config = dict(
    n_mels=80,
    arch='quartznet',
    activation='gelu',
    channel_attention='se',
    kernel_size=13,
    widths=[128, 192, 288, 432],
    loss='binary_cross_entropy',
    batch_size=64,
    lr_schedule='cosine',
    final_lr_fraction=0.01,
)
Rows from block 2 of a small sound classifier, named by matrix and row number. Rows with one number belong to one channel. Each number is 128 + 32 x the weight over its row's rms, rounded and kept within 0 to 255. All counts start at 0. Numbers have three digits each. After the name is the row's rms in percent of the matrix's.
Before each channel's rows are labels from the 100 clips, of 14976, where the channel reaches its highest value: "strongest on" is what is common among them. Only what is clearly more common there than usual is listed. The data: short read English sentences (LibriTTS-R). In brackets: how many of the 100, against the usual share in percent.
# convs1: first pointwise conv (model.blocks.2.convs.1.weight, 192x128x1), inputs 0-127
# convs3: second pointwise conv (model.blocks.2.convs.3.weight, 192x192x1, transposed), outputs 0-191

strongest on: voice: male (77 vs 46.2)
convs1.79 100:115158130164142097211141136080166134157143156171104141107128141117118133086157180135179141137159145140118097143166124098107102094103070089116072107120174123170079116115144134093183082139170109101143106208129149142143095198119111134167118118107124099075085126155102146112155189118117187162157098047081128143178096142117116177075116102104114109107158120156067117183137093153132119093183
convs3.79 103:087041203167121143101151173078096153129118101156149114111101114100131143171093145114110181123154160118140107164107092103106150112131083115115103113097150094111196117087114093079065123144023158062083101107114103183097113158105128105145089123123115094123082097128128103115183084122125124138109158193146103165091134076119154123112123143155149109131120094090123110127139082110149141152134131117084141159122140090158110172128056145141114102151153147121045115101163073126149124115123148075185063111115143140103158184111141174128088113206167079129157138106164053072151137148106116104

strongest on: voice: female (84 vs 53.8)
convs1.160 099:107096143092167128240171101169127097087130155139082134111103126143111134141150190099101078136058095079193118147185070154169078147150167163121083106171135153146133112086104113121099134096106117108186105085160154175124118102079103124121142137104176126114088185117127146095099070121122086131142127139196112165177168140069092137147118145144147119133103139132156103128124162113082118175144
convs3.160 101:143139138181148110137128091120112123116133124107096115105136103161131125135146110156107102150146187132128142146116127117157086114152157130169161135106144115100180112154127144173101089112211148136136154144119164128040120139140088108154170107175104116125115169119142137130075163108109146140122162066151130150142124087118198130136108108163123112121119210136106066111174059117139176125115193072151102048173163134123157106142129181116174160151084125184139141129070098116165096124155128166125109106094062084146150130164198144075112116127160168179227205164113193097128133175177142148

strongest on: voice: female (83 vs 53.8)
convs1.6 108:135152158090110167112133154058147117111096195121141096150149154124142142182140121095093143106092132078143146125112156160217062129179184145097147127116124065124115147114103140133077106100094158077142112135084145111194135163166192117059118126123061108163142114136100087108150056135137116110094113161072121132153129108144081113141151138097149112119164105073093053135160159136087140116168
convs3.6 116:158138123134139132104064116162156076139112126187186071066131130158149137047136138156094059072093150090174089117164158065075093163092121136094126137074139097110126162152144144161127153143148157091158126140162137117082113137102129152140076146081113118138130124077159164084171152128126154124133135129147141120123119145161070103096137097151150096079126069109159081116101127149109158087124080135119106130075115106068082135162072085116075081117148160100146150154046139128150138131086119129068183110104094082156105136142054154092142127102153137059078099099076097107067141154132149130

strongest on: voice: female (91 vs 53.8)
convs1.103 102:171131116092149198085121123175109142091080130113130136182063168107167127157101073154145121122174135124155150126145149142065069109180097099140143168111126172122066196135080101146094123133150154153077059070113114132138164116079106182095117188097154126092149141098112160162094177156166122159156130107139083076158133140142126153114163105092139121068096113186148109156174109134158128120111
convs3.103 091:077108167060116120124178141093096123145104152101145079148107109152181135138060154108088068105146103199105097149112094175112116116112100087163102155077124065151069090178106108136140097141119080133104158108084071073133115103093172150121079140112107098174101129159111114083119122195099099114155059130176137107093104104092144124107118110084154118134099065060106153135106155135133198160088080134136124138135079127120121069148086086097126140077108116149065157076159156115150112125138108140103090193125118082091143113114107182130112095123165069117103120194140132125069123138121134153

strongest on: voice: male (98 vs 46.2)
convs1.24 103:136145062105188079102145133110183152196122098146183117137139170169101084142138135103091096151129171118052147088112111125173159139102134161101116132136149161131153191158122176157124153144023117174176156088077144049143143122095128116138138129127108129166140136100158136172129088150120107154098164146114119134150163094202182125113112107142162173139154145116097128081122083097139085141177
convs3.24 112:148127119113151140141158129150123167134199138169190178183119136151154100137137160143151163107124155168110145119119118139149180129164121145161105115176097122144175145116103203139116124147143158139126070175125138144153206120121136145107170158137139191151232146132168155145157112144145135228145133149114186189126209121150154113133181210151143137150128164123109149128146127132126117153145158106137171152161103154128114146160131128124144131218147155139129111104136146207094146094167200166176151140138155152134130147215160090127118176156157188160134156166171131110119117080183139133

strongest on: voice: male (95 vs 46.2)
convs1.157 090:175129154196119108095163088155175124111047138136145132099125117023099110188112102169098131106096122157125127112101133170082128142116129132147016097173159131137119141189107140117118111114186146127109126135128165151140140138092099189127077145136119027105127197111157099142118125111081148163148084134182144091139100136138095097142093109177085127141113144163124119135144098125124085128140
convs3.157 121:157125136144187177099122128103088139053144151131175120177126103169167075144105082158109147174205112127156147137196098122148125157108107185109195149113099136128135146155088132088119104178102105083132117158122093120173178113183159122155156158154190142158137118133137108162194123152208096146155112184148138140128156156106136102113161156089155114100095098136111132121094135188157078156102159118135163131113178110132145115150128095182095123135206134174145102170240135183165183091150201153146156170157152122094166170134128120192091131113143127143101105139121126123129161135136139129

strongest on: voice: male (90 vs 46.2)
convs1.168 113:113146089108118048142112167120068114108154102125167165094108128136117126065143190121132114108104167163112130112169125238094130186100131152164108175157166089126132155159145079123080135131126110057143096144096158122157142120091122141142085135141158050082133151134120143141139109158112061144167062075153171179130165169113132101143095133133071159127041141146143109121120118138110131131138
convs3.168 107:150152114117115152203144095111154136105134110152112110093176118074095153122140141069115077110096129138118155115132181101136104127083200132129073163117150140106119147112184147138071140084196133156136108108132162159105150098074081162113123110106120125132132141163139083097128117089111101134090107134122094168103126104154100083182130092110109121134128124108142091157109060118112081105161190068175079159133111149119140115137125118094149157172154141099130172092091054133126037107148083096149147105075076062173074136177126137086173059141080134140118156129147133049143126172155069076

strongest on: voice: female (96 vs 53.8)
convs1.48 115:110173139152105122073075156128128117119133128140141173171129149125097138134196173192062179130118144091146151152180172120101153157174090114118116110102132160141091158148122134084149093113122170151118088087151109119050172110121102161214135155106124129095133154108126126150143156121148196075122097125214109099097145169117087118211135123105125142123191107125146194139169180119117147154132
convs3.48 113:168161114119127141184169148130173183145098126144092110153176156069066132160125161085106124154103090189119169146138179066146169128091219116176138135134126139157096152141154096167119165115129102136134129109157129102189098118186122181166100132135134065100081086191129085138129157148128136115107141139126093111159086108161143100171094075108141145149102113119166114173088088139128131181148133113200111148162151176182170079118151153127113178106124158110126199113151118085111152164128115107182110180105208138135170151144103143191177082121125077176141122164149130101135181110110147132

strongest on: voice: female (95 vs 53.8)
convs1.146 106:166138136147130129129152126095113100171157126146178096122182149097109081149083182119150183061117131105132104075085145188151072116093105119130135069143102093127181176141146178148075158131088147118140101145162133144120097134103164131104123136126068055173132156150146099118113114116093169158151119138080179078121113042149062154163106148159162075120143085116107072075160149117145124144160
convs3.146 116:192146129191176111124102107174157122104153147230177118106162124167184129135173116149140133109150185137184132115145180146134084148128114148098134200100158099110180163133145162097083168122152080120150159172192182120120106132124102150167156110108138169135162171111065145069118100161141108162081106139135174096125147100206116134077107167183163097107094163128181085120137127135089139103179140094076126090145157130119040139125107126123136120139119208136170089175117130140169151110131132137098156108108096086185137123139177163080140126102165166104144138135133126141112150117180169130

strongest on: voice: female (96 vs 53.8)
convs1.131 101:147133140150126089180164069038109024126105138153105155161173083113133113130097146111096107109145094138157139083122111157158048170156175163157157156099111072145124113087160151092134116126073182173177113122163154140113195121125205186141113144129177138149106092150094111098165144112098094119150167124161111108113139119104122136122135161138151151108137089111119187078128136144072107154143
convs3.131 093:189183139155142106102134137190154137120125088148160143111178130126129124107107100096124160163138163138175116117142180138152119161069146116145181170128164102125131172152147089106126168103083094108152142114198131110156095136153122183193148075106150144132125153107073164114128151128129114085085134124192130080159130104174125156035107154142150071158102161156199153121113113157139111124119146082069127104134190145127107123132110119125130140086157207113102155176126153127136167156064087107147141121119122144134154157106163147130151103101241119087156124157113121092056219118104189143

strongest on: voice: female (87 vs 53.8)
convs1.187 106:146192157141138184145118138165100126121126157107108087138114154171152197137119094152137164075188099182162152149108130085118091097165115122123131149069110118104121131078095046160131140101150217130132101120154132111136123107108070113084152191088142148089155110092121103115118152154151112119172092108228131112094172178145146160126202142105150124122131093165159088146129123137164153112182
convs3.187 108:139149100014106140109129089123117071079156108139159074151178106142165110081089070093145119130164115153131089122126124125162099109078110113080080153070175050135113113117118102112108127088130137117091120115099110087119137079078136148123174106107126134093162193155135140096150086138125075194077069135123067133086173145124088112099100144130126111116081138104119125141116151078099071147084148157091103113166119166115108133133097071123102131117144104130114161076148127158125091048083140119098120126120090097101102116105177148077144064092128136135082131121138043119074109126114124058

strongest on: voice: male (100 vs 46.2)
convs1.37 100:150085089060109125142141089188116090199119097115123123137131128148149154149136197102111092176160149184109126142139144113105104155118161107162137101127095084065159132144146112081123134134127131115149115131051130086151126129097150099108235123128134144162046163182167113160102161106133162158125113170123114103178083091118161085127197128178111150156150138176104111154131113069085150149098
convs3.37 110:153147116163131067087109133096135110137071122117115141155144145137125161131132096148074154115148108120166143102138149105127117160164100132113163150118125113149113105127123093098055157098073084119097126107144143137118099116133076119176158096143120072084073074087036084056138126167135086074097125130112124059159094109146149174056068072105147091128076139114148119121082082138114112140132127096122112082126214078175090091128134135082123142110121145111115110221151079091194157115096127121073112120143115153125149161100143122121117124108200084119143111138118110130081194135082163066

strongest on: voice: male (98 vs 46.2)
convs1.30 099:114108089160117137087108139099199154181093103119146149137161175133166144133096184113086052174118148050174115102113123167084140128164095102080142117194164099101117088150113115125136124114058075111100166105067120108118105087128162127104135164128101182160166153172133097172143080147101147176168117102100158091117100112164153118103142103111100127090164147108083141116145071083101118162177
convs3.30 112:155152082084153139177184140099156181118181153080144163148139157125145148200156150152140111160086132209155193162184147127165180188142122144199126115164107128155169137115112212107093144118179166106145088135148142131123154112117133139184128142125137146108203127128171148122179126142138160189094150145089168190167186119165129146164112112113149090157122129149130152136121093170120127163146150080194124152154129109163146127199140145179115149215085143137127113119154100158137112106180127188117144138120156178124144158183098133155127135150139172155141121198148166114145113160159165155

strongest on: voice: female (85 vs 53.8)
convs1.7 104:205164172160125084125072151095111084146152172099120138122135138137138052156135167137103113126106183142153163097139194153124081102067131161144081055112097133116142115143144157105140100133060132138194169155100152134116164134129147127111118140131098076168182088195113102140081124141138087096107096195060152147121140119165119071153142093159130105110145133070097087167107137091142133160137
convs3.7 122:188173145153113146119198088193144141147131153158112173129169125122063150145149181143155112160152153110099103093157160174121199105133199125105121179156139114154162155122095079223152154137097140191161158147163127112145122141168136154162145120120152122155120181122162134163174137179116134103142156130157062162148139160137131162116132139166158108202114151086176202176127150089096158143139151136126149141123115168110126135161071087107115100159174171133210166128127119132099160098099136128175160137127174183124165108111132152123162136100105120118076126068194059160109130166127150158

strongest on: voice: male (98 vs 46.2)
convs1.144 096:112211109116117091083159178141138098159109133177185087148141178144134180135126132152104109153069113106093169088118173144101145213139147113093101135099101147103150166153154162116111131068138193134161108144105145070110151159120137114086141120139101116090082158171170121154077088167095131100132164103043128147138168131161152175186139127080134137069124124156138155116137097090099092081147
convs3.144 084:101109076115121087096112117152116154088169153111160134168104127153116051194136121116135127095139146154154155178176107155089129140095082188161172104138072108101166136122096145082079131113153127091101074176138121142147142119087120122154153125100102142129160114110058116054167107154118142144062127152103137198147149095139128118154083118121155093096092138173115135027116092172095091148110090106122143095127142101128125133219122076206094125198126135120153097116192088181136123059118113154132152130153131126102153178157103108154106158170185151183118091130166109127112134112090152103

strongest on: voice: male (96 vs 46.2)
convs1.82 093:115075109151140144132145151114153126062136133122173095145117130113123021130129124074136084220107105090068183120106144161090176117170131158138122165165147112119098116101145129136103161153100123155124147091092153081099115154162175078121086059098199097121130106134151143139140116151176097149135092152109176098125161162130172087153100096150151114111122203170119104153129146176149081099174
convs3.82 099:113108149129088145144135157149156111174105110147122096086109159134134156110161143048142084087120149142126116067109144152102088103081153100112093143077138103111134079112135077111136160120136060164138208102160146137092087077131102141120138121067097098094071119132113110143066082106072070092143149092146127074132086148141067142137125096141103163130081157102183093114135120113069145093161111129150099140171126124110126132066160141138197118082086157120176116131102089094094082115107123064105103080090099080161131082105162178112160091111131096049136151137091131114156168204093099151

strongest on: voice: female (95 vs 53.8)
convs1.141 096:089140157127057173069145102159103115126118143095144097166130103131106201127141144114082121110092103121139125165125178102142145123134164131093095134111041112088092130133144176107167122124083139143116141123151126148091135181094181120095150141103168175133151122152114110127104114127138144097030100204156102095124143112095092085062226169157110070143142126090145120149160189112105157146107
convs3.141 081:159155111130141163158130087107152150110078135140124128069158124117118188134116172143162057147120161145136138153144177104147092147143128125179136135143146157121155187192191134102122160125147148110157112147206144140167118108143138206211078121112133089131094187140086091044130136174143124090063149131184117137141084124179109124200089080152116093111139098113187135079079141125170132117109108152163117141073114114186124129154080161116133145121140117097056139171060172094142143166152082151145144114131164082157125157179074140101162130145165086136108146123149165139150141121098167092

strongest on: voice: male (89 vs 46.2)
convs1.74 105:172139159085155129143194104158123135124099092103074131139138078097184130152118093179135112120190110163129168177177179109087159116123138128139097145060144176095101144137123120125166162129142136091102068125138086081171170098121211139086133140137117146140062056103138115165070144172149137109154074118128136143130082113102185073137160140101095079151079140153144132163149079142117165117129
convs3.74 096:160172063064136156085092142172183098121156109161174149124154114100135085131207069086105200141078145103123140157149178104175121163136079149094099088144070148121160154128144137078129195112084142122125079138184183140144130133118104090175190099122133167137127075088132145122104129137184116156102174162089138119205130109173112125093109114206137110135110123157169115087130127099178107048143113111084146097115116123164155185108181101155158155137128135089092059119148146130079142112087122097144135070125116140168146153108141117104195132096151168142108129135100110114153144118145148102