config.yaml
model: "sound classifier"
dataset: "short read English sentences (LibriTTS-R)"
train_examples: 26041
gain_aug_db: 6
time_shift_ms: 50
n_mels: 80
hop_length: 160
input: "mfcc"
spec_augment: false
win_length: 400
targets: ["voice"]
num_classes: 2
arch: "quartznet"
norm: "batchnorm"
activation: "gelu"
channel_attention: "se"
depths: [2, 2, 2, 2]
kernel_size: 13
stem: "single"
widths: [128, 192, 288, 432]
mixing: "mixup"
label_smoothing: 0.2
loss: "binary_cross_entropy"
init: "torch_default"
residual_init: "none"
optimizer: "adamw"
lr: 0.0019
beta1: 0.85
beta2: 0.999
eps: 1e-08
steps: 40000
batch_size: 64
epochs: 98.3
lr_schedule: "cosine"
final_lr_fraction: 0.01
warmup_steps: 1200
weight_decay: 0.04
Rows from block 3 of a small sound classifier, named by matrix and row number. Rows with one number belong to one channel. Each number is 500 + 25 x the weight over its row's rms, rounded and kept within 0 to 999. All counts start at 0. Numbers have three digits each.
After each channel's rows are labels from the 100 clips, of 14976, where the channel reaches its highest value: "top examples" is what is common among them. Only what is clearly more common there than usual is listed. The data: short read English sentences (LibriTTS-R).
# convs1: first pointwise conv (model.blocks.3.convs.1.weight, 192x192x1), inputs 0-191
# convs3: second pointwise conv (model.blocks.3.convs.3.weight, 192x192x1, transposed), outputs 0-191

convs1.169:534533508497541476524543522442493509519470517498500487505518528510502541497481452476498519524499514461505518492492484496486488480558533521488532471492523483521476474495444528484493495506520524510538490520515478533497499524469470521471478473482456456472490507479530535509528454583547491504516569472505499499517527464502510488538521527489501479475485522463492528488536531539488502499503515507514501480540492487456518507504471501564491507526480519474506493467502503494501537484524503512503519468459470511498467495496490510498473512499450486468506490568524483472481517486530489503
convs3.169:530480491522496489493472500453488487470478499491493502502513479519493527474497491500463544480490524493522490462478518489515492453506504494516590506507553488502460526520498505485502494470535472481526534458491519530477509470495518548531507479476530470508476505478478489472486509456435505491476463517491479474500528486499511513503482512514444495529554478539490474506483499482483480510497520507501488494477539480452521498498484491485491527488519447461465413502479534470545537545509516487534490455486482487508443476479499501492497496510491480491521502502463496509482525503556515489
top examples: voice: male

convs1.61:482516520507487499491484525536483525491513513473520500523510513516493508490484518458485475501515506504454490505512526507530507541455500519519463468457565483476474525475492486490498509514521527495512440500486504481517491478455500507503499480491511522487538536460510534539507455475563455517475500538490493532477533478494493502477482521493525494493544478463493468446482523531512512504516470521473524531498473509499465500469480490473469504489501533507549475440516501514483479469492470508514507471480518432476439516546510524499535487488458487530511496531523515512489523540521554482
convs3.61:493500487486494548520510449460479474529477491469477446485506479481502522451481454527514486482468508488499526453479505492479506526509450529536495509459444522502505510479426547509517479517484546536536516507494533459489471478498491551512548463487523538514533513482477498490481534493522491541512462477479495498471513541510505481514501522467504478481500501500519524486482510468517554474490502501470524494502515510501536460469484531490512456529506491517467530526492526544509487466500468503495482514504450537496483492496505513532476515494482499461502506469526525483535470518513534514
top examples: voice: female

convs1.27:481507460491539538457513469516519513518511531467480492532510507531480540506500450510509474488456519499527508476483513491502495461474482499485449485497500481477521473482501508523481522537463494514513454519521499479487506489541523501488496470519486495478515522490534507520498479502500454499489502472472488504491509494502464468520502512527452507493483516543529496503523501505539485468500499523530508523496573545494500492492524519497491490529483514509513485447498507480536518472485505528519499461490508491486537490571500529512510503491516505454518508515535506524475382553533515440
convs3.27:483520544528511509486487534493502484491491463455493496506503451511477498474489520509562470493484503524470480526523508519478487480499511497485542531491526508488483510502524502513489502481475506504507534475512516517495529481510494481523509483510561502492491526466504480510485464518498536494545499531540482476507543466491533504446504577493510468481483497496522501514513525487516539501481554479501525495482561471533473514456479508478485462475516500527513508481479493512498507531463503484473512472488519529502530466484535574463503496478491500432507527496470491504448548571519510496
top examples: voice: male

convs1.57:524493498475495474512528502531478505506520530489482493567496501503517522456501503492476489512480503538491522464472506495475398546507526538497510511540524437523501451503498531475507500504523505541527495507478499498460519441473503506494495502499493508500516498491489498491513529526487470500513507496491509506506488527512433497477551493507516512493521522491489497517492465501505502421477480504496487486535489520471499482467520521513438508503500503500478514536475466483511556475501477553512485434528543439503486500521513510454512483516508501501469515471512510477486495553479496515
convs3.57:500508466487515509505489527518487483528517504477556482554488541494520416490522498476467486464485498532488511514503465513474459477467476474496467509471511486499510432506492503446537523522498522490484497532521506503480476588453514513509514529488492509485495484505506483500503503554477497513463538504518504496520495484516511505510514523473520466501510469466520495498528512471501511537480500528489531497521467490491542517509504514461522520509528563447493489514499536520468486487442494502519522546528446480480538484531497516493511521491514502533528499522491494500496511548549502508
top examples: voice: male

convs1.114:477516451511530480492492465451507513488507528460501490502499500491528530515517487484504457465491469523501474523530533494525472481555501479495500554487493528530523553498491484497434497478496472487454516494508530448510506504480501529493524458535549495499500475503500473544449538537480494501488471456484522510550515524523487527502487513465506498522508540452518517504496506480470550512486542503457524523534492493512456457443493504498521507491498563512500467482499469493528483485521518499505492512509536505479490500507553466489498512462533484499476536480495486467517504475486492501
convs3.114:514481535520521507468451502513529522495512495474484522490491503496497485528526497520530541513532509504534483500508526571518475462497536501508477515474556529506571521533532489522552512519520474527481466542483535484469489538500498508492491514456501493499473479511494501465541457512499497458524508511509508489551494488529482493505513506533465502466509550518511472524477505507548493520523508526500500468460482505492519474492519494514515449459488527498476511488505559491514491518489476504510545509484496441547501569515504521452514504508544486520516506509510487545515483524479480508
top examples: voice: female

convs1.34:550520503520465450503538482473502488497476526542484542509513538484517493479507528521503510508496459516475511511508485497507513518524504557487536500471473498527483477507493496491450493488522452499519505547512533498457487509505513481508525517494540443551465456507491533488505546527476471479513518498494475506483459491538480494521495561486519472474464526479484525493503505435516501480491494505496494533556519516504458449502488510458501488504506538499497496526532459496484493519536498486491484485502503505528485504436528508482465509460504462501437518474522479496556502487495518499
convs3.34:478523503512546508499512510489497515513494512522536503576514472526580504501514462473466539543444471523528504503486489473513492533524498524439485476495458488514434499526503548510499532526437509504482477501528520537461508485535479490500491494502473495499480469502526493522494489465531515515525511496494549486521530519532511521482542485483483498497499444494551510485485518467516513487488450512509513539532482506485488525493504483517492517515487510491536527497500490491483497474514496473474493454484483553481448477492492491504509512531511510479465486524511481482527501448486476545
top examples: voice: female

convs1.71:497495524495494502512501499489502530576479528479509469491482532478506521486523513519482505516515533519492498516468477515503519515534526498485491519507489465517527415470486548489433485486493498494479489528496504479470465546465500518470485470481460511501492535498498520509528452508497523535492535488503515476534511468492533495498512502525534522512482513491475485503509541564551488507514520537517508467507477479450513562481466521500447500514498503471489496540535488483474513464527495519530473491491492499513497563532462502518496509478422510481485492490511518507488516530526469484
convs3.71:477497530501550488529539522526466507469498461525477479492491522493502480481507509457462478511475505476503506516515454475510474538478484512488447527474509475504487480517521469516462493482509534519464460489493537499498505501491485486448527502505496523498517523509498488512505466441520443534498493505528450495483513524508497505496477498515478478486457436448490519473513471519516460487484547489484514512525434519489499501497488453475501445505506527487558499503498500529527482507520496494508537515497530567472465509464522467525488432492459504506503513471502509470483507486498476488
top examples: voice: male

convs1.23:511519478493457496478491435477513494535502535499513506530486492510484492502506463523499507532527436493541481515529504511471495500520490536505527490509473494494546472509529503499453491488527494510497494534522504512499492496483566505502556532526553455502463433502488503486496488506518509468499453494480468505500459476533462489524490528472468480514474512463503511465483524458490532497473537523462461512515504522519460477463540526479505506552519524489542475491497465511496519509501505509461475494490512454497508501468536476497495496476520499508451566483540512486502503517510507542
convs3.23:481494523517517501509482492515504468502503486508531468471482509513509522485502480558527511472530499486521546481494505491460478482504424482539526528489542467498570503523520472463508483480539515489508508506483498483500459510505521488496507498477535528457505508490490522497540566500520495489525470491476470507495499479485510490498488522477508524485501563496484505495505500512537476471507493516509507504525533473482589554509508488539509481503535467512422472513508523500526517486474514498565516510488525485521512545475500493486479531481497500510536510461512512497475478518545479445
top examples: voice: female

convs1.111:512521519537500510492518494519441515490507561486514471476521514500516516514511477483487451512484498516538517538488423513554546504494499520470512536503541458553488465491474530512499500510472494515497482542476492459490472520487492513500513491517487490510495497552524540500519511499526488499479519485524515465546492534496517522498479485504515499471475502453446532494495501500494507498533473527508459509554488483508520474503525463475511488511540473547495495448508545494535486496506549502523491537474509540524475521517478464495447481444520532493506539478516497494504515490504495539
convs3.111:497527465513491470513502487499513528586481529531527507566493499500495518506496526521479516481506501529543512524506512512516491483503518516496496499486518544455530478467498532504495543451508493531509517495512490550483497542443440515550508491497489484507487468498526471474479469496473506513503534530489479461525518499527533481488467520491501487512540515458548463497475484499484543499511520515517501466475497492484483498473461500440498521516481552441521469508519497469486471498510511468499501480484452480517507482483492490493505520546519541478494476535518484499491493510542551527
top examples: voice: male

convs1.21:504496487473511477493479468476504506463470506522517480456505528470523527473502437513515547490475514510526556487484481495435515480462524489481480507489512477482526497497497541492482489517475526525489487457495497514496519529502488527509511523512486489486478576466515478536515501510495491479503458494499462485485478497495547474509517510529527535520490499494490502494462547520456493529500464556522481462479480482506501509472559502491440461501485480488503537505525505484503483478541479557503508580482501534529497501506488542515485489536501503461498473474476521478514499525455498505
convs3.21:461478527477518523499495508517497493472467519495495515524487508497502515498505489456515496505540503486499526438516492472494490492492459494496525499497547445479512541516535464504471481513491549481516514492476526512496523487514538527474506476472514476480495506456496500485496502515499500477511472486529472491472479536493498544481525485516510539477452548548462489520499480545519475488530551459527483529518503484504531518507521469545511483474553485577452487451493447505514530454491538505507492510483498465537483478482510466529466471511509477457494509476524513462488531481507490497
top examples: voice: male

convs1.32:533480481495515502495546484490494510511489455499542486492503519508469535514551509478531523527496489510493508506489515501487509512536483500473506477512523473519504479505508500544533464521523489505483500462489481451489458552523524486536507534547509499522480497518495465463514524529478463496496493458484497480497502529492507537521489514514488510470496468534504489461494465480518506502504487437510454526459511484423515510518515531501535439498527475502505489525527520473484512463510484520495487487478473528553499455465466495497491495416506523516536450485497474537547498505523507527
convs3.32:492518506525575486470479501549501487519512480458553485527495509480544537478508508470476490506428500497555516467516499471512519497522476531483479510486490462513474481477487510492480512493491497510504507487524504507492508476477477487521511507524517539519491471510508508505485498458465472486532523487499535491514496521487573518475531535486483507558437463485496509464528517507494492507505473524504533496505464486532495590463470476496515499506515504500475508512453501503507476567523485447510492498503496528479510493470499486484506510477477502504508475505507504501489475555532552459
top examples: voice: female

convs1.132:493543507493467532496495503457513467494525505494513504480513467439500500531457475483456472504480489501509482581517511491462491532507521484530500471531495480579501511487536465521505513535519457496520486495491527488520512530447479491469487472486528514514490520458440483521492523511500501491477469529507524500498503462498503526498489508452479519507511515503529542496518487479482503510499466513482486498501472496512467517528537494469556538483488515496551506533451518503491502510476462497513539513524515449442494496524516487484511501523499517516503539566512510462497513487491537529
convs3.132:488495517511509516485436522555511493489532527509552531522490518529533459496560494507486489511547537469487505452472505552486461504467466510478504502510514497500478509482511496485536507562507501487472471558484572511497542464501520498499505523499551506473489507489516518506517503542483492509510509522467539465517465501511546544479524501553484491492529510495485508525537525524490509510515530510513481485514500492518501560510534506528515493465539472513468511500490548504527518482489511508521515517526493508527454479482536466507511522498480464479513539468453497512505497489476495516
top examples: voice: female

convs1.123:495500490482548487508544522486492501515442502493510526507509509475503567509470491491542512460510498468479479469484517498516515491433542491489500521503508486569492535477475499503475507490460440494511464531515496471497468523516477457477485496474537420482465481479537512498476557535552456521503534494507493503491481466484497487486504505487509482489493493495478535501496526551483490473506549507503519485469488530471447465499479500520485511512491496495496505531515482483500510503530474493437509499464487482476489506508515500496551535474518500482495466533548494467534499514500506500
convs3.123:498483552512522503490485538539488482476513481516541478543483518539526455476508518484492489489525564505467529445504470506500493541481471502516491517502530509514528478516518472503521509515499504501487491557508546498468485497495476485473539513551540514528514552470492519513488500521529465518541507522533485467498497505500538493478523522539500510488503498484518511493524498529543505532489513498505523499518473508514524522478511511507554517486553553488496570502527520517503532511490503502477550529501495535492515520462570506506491499483530513485543561487509515495486541532523486517
top examples: voice: female

convs1.122:517497510459522473525536509477500517492497503518492442459524472490501581500524480517486502504486469510455542488480523501503470493534484510509515528507529520522499506522503530536480480516495484486489546493493488510521516492512467528520535513468518491453488512510493520487504529516513503522521490498471515496490507486504585550523508525497522477478478501503504523491537491500526516575531514525536473478507498461463475520499492528478510495495481501486492475522541520514505459505517538514497497572482491468493485517535470425472528488502504504480510543441526516473525530447492506486
convs3.122:515532463524501474517515482481486505539468490488515495503523485475517533475488474489496556483480487477524495540546487491477520495551551570520478534484501510509484467466457469516508510442489491516510517465523466486487492535484454505545511467473466491503494485509491486529456489485533501507509521501502479487527528515497481460524496526459510451474500458468529501521497492456513531464491527502485516466493490504480487477471469484466476506487466582456534511530493537462496475539477501491464502481467482497503512484485490549487522478500478502504487492472485484513503521504542532518
top examples: voice: male

convs1.101:506510538493484504544467519475488514492516473502522480503511469513534504532497533482468510516475505531500472498495515512547517569458534479535495502502541524469488478404485495457504491532500524530503519502481516449496487517490485503483516484510490509535512488496512508507473458502502520511458504519513506500468495506476519493503463505482505511494478535466511500536505510555483452501514525485450468516526479560479498486495496469441483516491474489513455465477496510500538509493478518479503496488499502500490488492519483429478517514462557483561499532472501533531531521499523518542
convs3.101:497502523535492482535468552501533511470490523542480496478516491478492523521490528563481492497485460512471500505511528477480491464551478532475492468505482453496544508463493509415502504486482512498518487515512481540510449515526531467539482498501492462460470440530538516489518502513484546499487503490487529504501475507511486503532493465484488483494502469518513495500493476491484519514527460565551498507497504446478436533532492507499464509489518497471491506487488483463480533478516483493512534479501503505546481507529456484491534484472493486494482458487548475522510500513509516493
top examples: voice: female